config = dict(
    arch='dit',
    model='class-conditioned image diffusion model',
    dataset='telescope images of galaxies (Galaxy Zoo DECaLS)',
    train_examples=44167,
    image_size=32,
    horizontal_flip=False,
    conditioning='class',
    objective='edm',
    cond_dim=192,
    targets=['edge-on disk'],
    num_classes=2,
    cond_dropout=0.2,
    norm='layernorm',
    activation='silu',
    mlp_ratio=4,
    head_dim=64,
    fused_qkv=True,
    qk_norm=False,
    inner_norm=False,
    moe='soft',
    num_experts=64,
    moe_every=2,
    expert_mlp_ratio=0.5,
    slots_per_expert=2,
    shared_expert=False,
    patch_size=[4, 4],
    layers=10,
    width=256,
    positions='learned',
    optimizer='normuon',
    muon_scale='match_rms_adamw',
    lr=0.0018,
    momentum=0.9,
    nesterov=True,
    orthogonalizer='polar_express',
    adamw_lr_other_params=0.00075,
    grad_clip=1.0,
    steps=5600,
    batch_size=384,
    epochs=48.7,
    lr_schedule='linear',
    final_lr_fraction=0.05,
    warmup_steps=110,
    weight_decay=0.2,
    adamw_weight_decay_other_params=0.01,
)
Rows from block 3 of a small class-conditioned image diffusion model, named by matrix and row number. Rows with one number within an expert belong to one neuron, the router's apart. Each number is 500 + 40 x the weight over its row's rms, rounded and kept within 0 to 999. All counts start at 0. Numbers have three digits each.
After each expert's rows are labels from the 100 images, of 14848 (inputs lightly noised), where the router gives the expert most weight on average: "strongest on" is what is common among them; "patch colour" is the nearest of a few named colours to the mean colour under the peak. Only what is clearly more common there than usual is listed. The data: telescope images of galaxies (Galaxy Zoo DECaLS). In brackets: how many of the 100.
# router: slot weights (model.blocks.3.mlp.router.weight, 128x256, trained with AdamW), inputs 0-85
# up: expert up (model.blocks.3.mlp.up, 64x128x256), inputs 0-85
# down: expert down (model.blocks.3.mlp.down, 64x256x128, transposed), outputs 0-85

# expert 60
router.120:531508462523505483474453487425514513485505439512492517468452496463546486535474461468492423519498463541550423487450502440416510487480534429472537491567510456549479453545459531539493486472551501480524510508494443435506522487500489402602525573528461504425466445
router.121:542462475469483495519458503465483501468506519514506503460441497486492445475499504454458457498484486503547411557470475524492537456517431457431507499451526505518573422544492557527552463514531526510545523497522495494470483506419500433561492547456487452474539478
up.1:510534513531512578549514500564509501448527549546466487489520414471553513474464484502430499461559527511499520475524529546490453532538524533462466512554461471550544529532491389493531542487483510478452490534514554431515528506487433469492549551455475493522517491
down.1:587519567544525626500521540525492499532516578511566531499472532533507520541483502486512494492475571542465508508460481513543466503496563493560511483504492505453543493466510513533489526601535474471453480532492518531563561517496513513499446486505520520456518594
up.2:538468457418520517451490514535546449539521530413514555414444505519477474523515535492503476471474467429534525490556415522567500492480443532564497500521539477569403431519558474489498494542478458507537469476481479508438493511501555535538514510549503495511479524
down.2:472507467459459492498434544514484471427438496467446533504511524549480489496565467454536473594538502455542505593520482513506463523515365491366433547466466496468449510486535434541470482514522527497536520467423463506479509534427506517539463526480477480496458544
strongest on: shape: featured or disk (61)
patch colour: brown (57); grey (38)

# expert 7
router.14:564454474523520487469464462461479422478491509419551496533519466594486526519457476483498562504547485527485426462492485515558553438474536508450531535599476528522472481525490538533452536545486500480504474478547457437536462515558506463557449532487462487572491550
router.15:560475499552512504483440446471504464496527489413544482575526479523482550526491467468505559492565492548505453506527510538543581451545528479486527482609454564513525448505483520565433511521481497455543511502536450456466434472536536475513483503523469472536466529
up.0:492546585552479485503481501523487505511484531495493515531547478501507534440512521521501484468435415511434525532458563500470525529481470499563498524497475485484559518379483465533491480466493547452490497448433467516529437520541528454497439557511524482501505567
down.0:475538492465531474479403444480474516490445543480503411490507510501434530480463467495511498507546392556468478497474495488545524492496482539445471442472548514451502487530558488502528533526477498497512433595468538554460509502475467496475447442515445511468501443
up.1:495492512443495442537515537460459433479413519519601489495478579469474430531451413526404561540518555483517460523482496497442533531470466464490526528494440508487492579474484493544512456546543534586507468608556521358465507511513559552495513456486540527493505511
down.1:449499478479449492518464556508494450478543496498473509558484533440483444500481474458460510560531498484591472566552553511513506490473564537496467512516523508516480469512477432494509510541519517474511497473516551464513429508505499453532505493491536565576467544
strongest on: edge-on disk: yes (32); roundness: cigar-shaped (26)
patch colour: grey (57); brown (43)

# expert 28
router.56:510478482511486464476463475473534471473520507444461447551479405523482518514482446520526484530611459546462440533544528444503544506517537525418502518585525428454477501534499492539534516496461478450534540492539481419534520505555497467501482547471537473507543557
router.57:516432505511458451433465482521523449513478487454523467537522520506499500497495485491495481517606458503524456498526522468502571478529546449459502561550432530501426467514507532565498503565461487417538484480560499417538553504498518502501502540478522451524506500
up.0:553548467493507486512497477511498601497473550495534511527447528471533527496499522524459494481414516490512511505466436517484485510486488538480500537520511594475477566510482540538464490582519542527477479418521598479484516507507372536518521461490450473564574480
down.0:462488515505496517561525453498498490457488510481581520508518470413448509462529498522490470520543478468512502473514507534530486434437532519451443553434542481524550442550454512541556487501529447596460527522459443451478497538553459519483498458531486484560561469
up.1:556453539514471563491468463522534541485441493498603495458466586472517521476472506511493550505443421495474504503472472510506439475482538475555527537516462460481602462485556582475523491549531509500477455507442597472414492528515562554549527504523556435508518492
down.1:438472561435484518487504506407420550469501548428474558493510512580464528502540517510537491544558472538520440483453529454566563487573523564555489449483560573464525617499461497545528546473534451433486555423464496514549496543538458557504520490521542446544558561
strongest on: shape: featured or disk (75); edge-on disk: no (74); bulge size: moderate (33)
patch colour: brown (86)

# expert 16
router.32:522505456489559515488442511485575471502509405594508529488490468492501506497460460532532449500499459456454456432555543508460497503528520436495554512436476490486529464540511545487429507519486472514466610483522467397481530499540441444534567546541492532496560520
router.33:549519486489529473470485477504505467498496468434545466411484479466539510461492467528489438543448467439531462461614526479526527542447493447529491520403508494429549469488450558497434484518459484521468533470498468467529501513493476497490575499576541510507596537
up.0:509485532557495540529512509419496456522526411580519553493459565516419545527481525471526582528504496450443509479512468546538445542476571479499524538467453531513471561518523522540478490468529499494477562503509508529563499502562479483484483524516562538478508462
down.0:469523549516538463472516493522502480496424475567451467524511470587458425520499437531533534439540512485503525480546503483531465518463519482557512524504503465541459497462463534489487541505504450509481465480591505487501536571548524544505509456506463470479525572
up.1:456479528517447538495492512474490484467505517542597566496492475542539472553438462530514512421483442503454631463497518580520466486457533399502526528476480508510545460475519462488501499500505500539506493579407476400532428534561480467465480485488440474520461543
down.1:508432615465430556426526461504548588460502453512507458456452472528506492521498603495450512460492441541498464490458462497513482557481459467532530493465475479441565522490556525521503544488551506527535453496488509444462478536542531543421490469536477529510540474
strongest on: shape: featured or disk (65); edge-on disk: no (54); bar: no (37)
patch colour: grey (54); brown (42)

# expert 55
router.110:473469524520413477598490514468492493475566482566461498482479529494520492512554576559537500469510503569470462463467536491457531558507553499522532506431534528483494496528549427468543539533470486501436596543497549530466600487442507492469488493488537544515463464
router.111:560475451537497547468475497467499444430509499480511442494514432557528505551484470488533492570587443564488480489515545500473513536432523464457532463518526468503491469493476517506518549484501475437501533422514456449575579518502496462509475503529465515534485543
up.1:527457516516462499433463479445539467520460536492547529520481508468475501531489436508532533595486507459517537489465475489479523502499531477492500521498487539494556478443500470496527435473503526433491493442435477414485487543509467552465568521588460459495492479
down.1:512550489472525535581443470526545440490540539500514435518469467471512553460492601491478537468529486523536521463515551534519556473486468535509536494602490609476526467485498525414540455467520579485502500574459399396537489494492488543542526487435496480496529504
up.2:522410456518461566471474486453472477556499474477487479512512470484466509516492488483558568504522588499570518552488470473500426484548544505479468469503453572461474394386465516456494452490505576501518489583544477510483456524508485497522533474472523538491468461
down.2:477507482536450587456463452493492475453423542467528516518550462566509568464492533515490502553536587540510521489516478510413530551488468453484501492478482458481501476596472526499512468508493586525509528513478511431550451525514503431498515467477530469480504516
strongest on: shape: featured or disk (60); edge-on disk: yes (42); roundness: cigar-shaped (34)
patch colour: grey (89)

# expert 54
router.108:566497500545552571469453476418450542453455468456485457517544487553488493536433473451514466602506444483524487508518504519540565535452550456502524467531508434455557499563445565552544530453515540485547485429573455447508540542502486462532549522574472459495486524
router.109:495448473557588550479499470454518526434438475451511476548513438573545479514483464457494433555496444476523484482472512497502528496470550456493460434532519445457523447532428548552481513446467542448564442455529429452516486525531469498565564534551429448544502521
up.1:508516497524494552490540464554524512474506514523524522504468555569537548458496513501517519514487473498454442567469516541522515462517491515525472539492532559516458456554607526511440481455484515513495529544533486634510480453528465490525511542488453466591517493
down.1:458513466499431497539520506491452520524531531503473485525583447491517540539413474471479515534465443493487508507497449570511483441570521556542472484506493562492450531549496527492513471595459466512538454487498519533533503475557593470451499598472498544440557488
up.2:498520513512537441422520566483437438556441428501460539531514524487473466527484506447505531542516476532524578511544548496437485516541470489512495506467448476497490534519463503466550474448465487498482509541410572463391494496501377500521488458459546513463457558
down.2:483510543520450421546534489462470483475552408530444501471463454525450540528505496429461551457473484552516433517458569462447589521494477567535512588520487506481476540515493451541517447565527518544472527386611498533550527487480513475503521515496478556515481490
strongest on: shape: featured or disk (73); edge-on disk: yes (31)
patch colour: grey (84)

# expert 25
router.50:555449484544524524472462453512464459460464539453574513483507477531495534566456483485507512493489481493460456427477502540553541428539490531451541499518420517510520489557462550558476500537512536528548497540526464433493465496518524434549490532526438440568489532
router.51:506510486557566540489441467489499459486417512418563495513454530575509521564481520459494545474497499520466478433494504524534534460510514540485536505504434535506529505555497537571485530540481516525549525540549465441473463491521512484510480560494444424577508552
up.1:513506504450552472555512538540473511499457524522491470483413581480467530512464467522477522487451463490465556447495438518453496442493488514486515510530417594538453508472555437538477459518545469552564514500510481510431543514536491513480526527508486509451421532
down.1:544543406521469447413537477459499508496414464471456518545487502466512461458517460455505507505552508485504430520530506484485484563477515485524454553469462547553554545553480568479487458435491497461494501397454551512517529499531549463492574485463636454480484496
up.2:407466480534505445460483468513512446498559519474519544494522545434453555529484444556455472525451469463480428486497491510472533468577572560517482450486476476487490516544464431581469442495510454500524453517530425514508543501538580488454518504478422551456485520
down.2:574466512519490454534542524511523431522488464518473544560510510509543474474439445528442485467576581492480442544538526485619512534504589462538492539496459541530521538462539505521586480503469497515502511416480565506481487450473479502482491487374532553507468491
strongest on: roundness: round (50)
patch colour: brown (91)

# expert 18
router.36:495560480485540509441457443504484565520497477513489523543590529476461453518522492434492471512463486429558498531580493517536522531493503454522531435469400479471570516567471535565436535443446541535534465533501511495491489496510477469566567524557471435444482455
router.37:518553440487513485406471428505448537546457465471477537500585523481532490536531478463529539530455464497531478528555560509516527506469525423546513485511447449430538521555477535524454505462473560515544445508495497458485521491506467453552548531582410417436499452
up.0:522429486521515524503553530494473551490569529547504441497484448476490557521524526577533483565504535473501464512541457490490393505543556453525491489438438590500491443472476516508530448450517457463470512453588515421565516500475503420540581544513501492560547463
down.0:470389542466460515519547511521513517456545514478502439496532529399501508463481554486500498531437545532510479505456522509455531495464483570485459535460532524488519475533589447490550516482506554570447552555543480567541506564434472463480412489473501452486494550
up.1:490493465476503448433509453564487532510422466508566494512493467554543497493423462483504525487460504517536485429487529504540613490453453483525487518498544468487485485484477464491472537561448473594509486563440408484412491526536527516501481470493432489451504512
down.1:529527430474449519402518489505446552502499468507523428429597477530519502487492501493542512522525502466513573555555562535541527439545523479451535517530440617522483477487572456435486504474461493473472473460500465457542494520516523514464503551501561512574530509
strongest on: roundness: round (48)
patch colour: brown (79)