From a checkpoint of a small class-conditioned image diffusion model: activation silu.
Rows from block 2 of a small class-conditioned image diffusion model, named by matrix and row number. Rows with one number belong to one neuron. Each number is 128 + 32 x the weight over its row's rms, rounded and kept within 0 to 255. All counts start at 0. Numbers have three digits each.
After each neuron's rows are labels from the 100 images, of 14848 (inputs lightly noised), where the neuron reaches its highest value: "top examples" is what is common among them; "patch colour" is the nearest of a few named colours to the mean colour under the peak. Only what is clearly more common there than usual is listed. The data: telescope images of galaxies (Galaxy Zoo DECaLS). In brackets: how many of the 100.
# fc1: MLP up (model.blocks.2.mlp.fc1.weight, 1024x256), inputs 0-63
# fc2: MLP down (model.blocks.2.mlp.fc2.weight, 256x1024, transposed), outputs 0-63

fc1.308:144149062115159096168137103151082136132175133109145117173113109095162161105099078167108102131103130127139163170035131123173131146156164118133156137100142183128107076182112097151163168128165119
fc2.308:102126129146138135123096093132169133140204127111102106107121138076118155144148141160097126132132114128157167103099144120194111131080112089167174154102127120159101121144103157128154102118123088
top examples: shape: featured or disk (67); edge-on disk: no (56); spiral arms: yes (49)
patch colour: grey (67)

fc1.267:129151065164132138112126118070157139092170132107177118117145102145080096138051103077048157128180174114189100138123171119165171140103160115202155106071147128145167142126131155146081130116122153
fc2.267:187139154209169150109142137174147171124169123088147154109126132090125142118124142160118161200093177223106127145103154143092087101191152101112120115175136142122148087156102105136190147104130147
top examples: edge-on disk: yes (28)
patch colour: brown (42)

fc1.328:119111096168140152112129154083161102105093049097157180081137133073147096145151183102122123201124166126043113082138180118153135181159118134130113136160106106124116121176160158136111121102112123
fc2.328:170104158123096154126143139158088121133114149145121130135135136168115140172134125080096158092114160135110096123129132170068145096122166121160213142111127108195109170159126122113107176121162142
top examples: edge-on disk: yes (27); roundness: cigar-shaped (27)
patch colour: grey (89)

fc1.678:095090176072155160134136151118134126129077086065145106164147100149112115117140113122130124151163109168105085142103117082127143177119080128179085130163157171108178107102134142144126173134165180
fc2.678:180124080088131146104153112207061110102137082094115121134137134130078134100078114156127066154157128088138116116097150102151164172160152107173118133157116129102132146146169140119119140131147115
top examples: shape: featured or disk (66); edge-on disk: no (53); bar: no (36)
patch colour: brown (38)

fc1.46:127133146150156153217082152115138132099093101118146150187186130093151143163130144114153132182142147097068167146148107079117097123144178188130159097144081118126221136183154138111091105062175118
fc2.46:134172088120108104134109125143124095096173182120078096147210148124124124111161059115123108125146123094056142101159103148112159067102117112101113153133155095098133130145074112163124140160125131
top examples: shape: featured or disk (63); edge-on disk: no (55); bar: no (35)
patch colour: grey (76)

fc1.477:136132120115180130166144159131060200098093075078165172137110101123097097131131114117103167119050175110099169125110148105139181152075137081169215172120126103134175177134093094141111149137120175
fc2.477:144112144104118092095154124156126095130103124163167093171213175097153131125119170161143108142125105114131146151111130161146148144118175167122117153164096176111094175067097143120095146179146157
top examples: edge-on disk: yes (40)
patch colour: brown (66)

fc1.55:135187087101104123183184108166091094147117150161132180127161102148163072122130172195104143099136125111162106146089127119139147160120139177120106090175138155091147121091109122160111141123143145
fc2.55:102144069089126151097128111175142144095137058135114102121141112156111105086059175180098065160161071167149095134117079074140124167119180139135132111162144155077131114119134062181138138105108105
top examples: shape: featured or disk (62); bar: no (34)
patch colour: brown (50)

fc1.609:181101179126072156201096135114076105099145135120156140148129159181128103106077120134140142141079122133144059129161148171121111127198112139052108151114093151164119215133148124107144092112144064
fc2.609:116095108173119236076174139139175152142158084086128132177113113164176132142143103157198155153096085146131151112126157171134128152143143134109109101089174112103137106098090146118118119133148161
top examples: shape: featured or disk (60); edge-on disk: no (53); spiral arms: yes (44)
patch colour: brown (49)

fc1.559:139170150113166100155117076095098158131127111120150117146112128118143133121163154123136144124086114217140121112140133111153110105125118137144081128119146130128118159131096161160143049053140150
fc2.559:101126041177189116036074207163180099133175139142113114140095107118071182186142173132115100159118176112093152134096089089131199180167114121121157148124119091106155140119174111101125164152112150
top examples: shape: featured or disk (61); edge-on disk: no (51); bar: no (30)
patch colour: brown (56)

fc1.510:155168088106152125110084137162117126116094162147163193086133145128099025094120100130205101119143084116203092131124169100135088155168163141100158095122069125151181129047143119115074118114121115
fc2.510:128118151125157114131152141075153113088128103110171178150142143143183097165079089144151088126109183169120148095125151109101127161148128157055139087083200121072147098102188237168139102124140126
top examples: edge-on disk: no (52); spiral winding: tight (26)
patch colour: brown (77)

fc1.358:149147133085141197162117157160124129169107099124102146142142116151154125129134100111125132124104168137147160095156145056116125137110084119126151134112098175159150148056089140128086093216108075
fc2.358:187131084127132070076127104123121095113111120136168108137167083117126137165158112133161121112151131161115103178118094097109068129183097110105149133086066101118068123102106111108116087154153135
top examples: edge-on disk: yes (25)
patch colour: brown (46); grey (42)

fc1.572:181113136174132129132104151136177072130105059142155150159128117121129129169115115093100118143102102174098104165133125144143095114092128109196160088105162062090131081158122134114161124110115102
fc2.572:139120108118176106158159136139194120139143142138128146161142121165164096219130150110148140125082148160086109108137200108088121132077110071097188082140091065147130088228121135090154129132156138
top examples: edge-on disk: yes (26)
patch colour: brown (72)

fc1.390:123118165120141122137111126077138171190110107146099137202135067077175151170133174174043176161108133108106126067213120129139124119153139131058161099140143170157144125128138136111141089070205091
fc2.390:141136097162163158166130173162090126153149078072058151141069082114115146150149071106150170213138127115100143164117145184174106107124153104217066175181093108176067103123136106103102131152079132
top examples: shape: featured or disk (65); edge-on disk: no (52); spiral arms: yes (42)
patch colour: brown (76)

fc1.519:197136116180204118117114168109137103132118161101156111063033127175105102118081082136135100160160112101100120194119173182111119150095101157141138103065154083124136134152087045115153094074098180
fc2.519:117098110125168142183168165109125125163113174093105149108144100135152124145126093166118127086161110131099162132176111124160102114103116110125174172108102043135114118137147168113152132116105076
top examples: edge-on disk: no (50)
patch colour: grey (73)

fc1.153:138115178172193119155147140049136166103129139123139148156101134097123160102112129099117154117151193145117147133121128115086108143148150172222188105118111099185198129159147147074123131123133180
fc2.153:121179061112157107092187113209166135056148156094114105189099140118119134082164097161151089165141142169148222128079176101107185143114169162140107101157137118101153116121150085166157141120133197
top examples: shape: featured or disk (60); bar: no (30)
patch colour: brown (57); grey (40)

fc1.100:144174188147065106077127121103178136114166124135180093149123164113123158075126068101132185163086161147123048115155131113104086170198171137113126138130077155125175092061107111147134144161108147
fc2.100:091143125182064156074097126094059190166125145102131116100073092129126127108145050125102138176144173148182080105126144121140087154091137143180080130140125118129167103099109172169110108116107182
top examples: shape: featured or disk (61); edge-on disk: no (52); spiral arms: yes (43)
patch colour: brown (72)

fc1.680:073090102178124080121110178142233163142123104138102131094125126061113114143083149096119137167103144120098166159131118149113137177131150167117174129122159143137141131136155121152125109106085129
fc2.680:130151183123099115101102170126192127124092125142129131154130151150110127136162122049127162057131166122136145111107156158151167149099118210103086145075150122143182120072121079117134168131165158
top examples: edge-on disk: yes (29)
patch colour: brown (67)

fc1.602:074109145108091056141162081157044093099123073138136157103173107123128199161133150166160162139131155161093139128140115145139149098070230168105114107189154198105109123144128161140099122100153140
fc2.602:164139128126137089117115073091125109111121183107114184057149115154158184083105113173169109141177144095070136161175171134074103082088090078161112155135076174182093132128105062139154159159042094
top examples: shape: featured or disk (68); edge-on disk: no (61); spiral arms: yes (50)
patch colour: brown (52); grey (38)

fc1.31:157124132142101188107112136099107094143098128104164067138080119145117172143105154118101202088084061158193181123121152129125158075114143088114125095102089126108135150169120107136134106116101142
fc2.31:141110122110104142136102148149178149165077160113181189134098086122129101137139182155102126224090100162106151070098140158157129068131105111194156157081163155133116083209150126134155137140139105
top examples: edge-on disk: yes (34)
patch colour: grey (31)

fc1.272:134203088086108089196174149140143150095145131118080087127160110121121076122099186123122088161091153173134080171113097135148127145146172152168098039116111143132124088113147177173119156170112109
fc2.272:107140103131159134045168128122133153119132065149099122108188158181160118151124147155065060151147131125168118108133069114150128158105134095095185097142143107133171070150120116101125132072150122
top examples: shape: featured or disk (61); edge-on disk: no (56); bar: no (32)
patch colour: brown (39)

fc1.693:157121166083184143152125133161147149144099056141128128149083135104135163109129173135076142123115149116177076156113140157141175125096092007110095127102071094108117132117120167105134116115154151
fc2.693:122084111138107107114100178146056109145140193150138121094128073134148159106123167143085088169151114138090110127123109156166089145170121084147173150149170117126127093104213113136084114118137163
top examples: shape: featured or disk (77); edge-on disk: no (52); bar: no (37)
patch colour: brown (39); pink (34)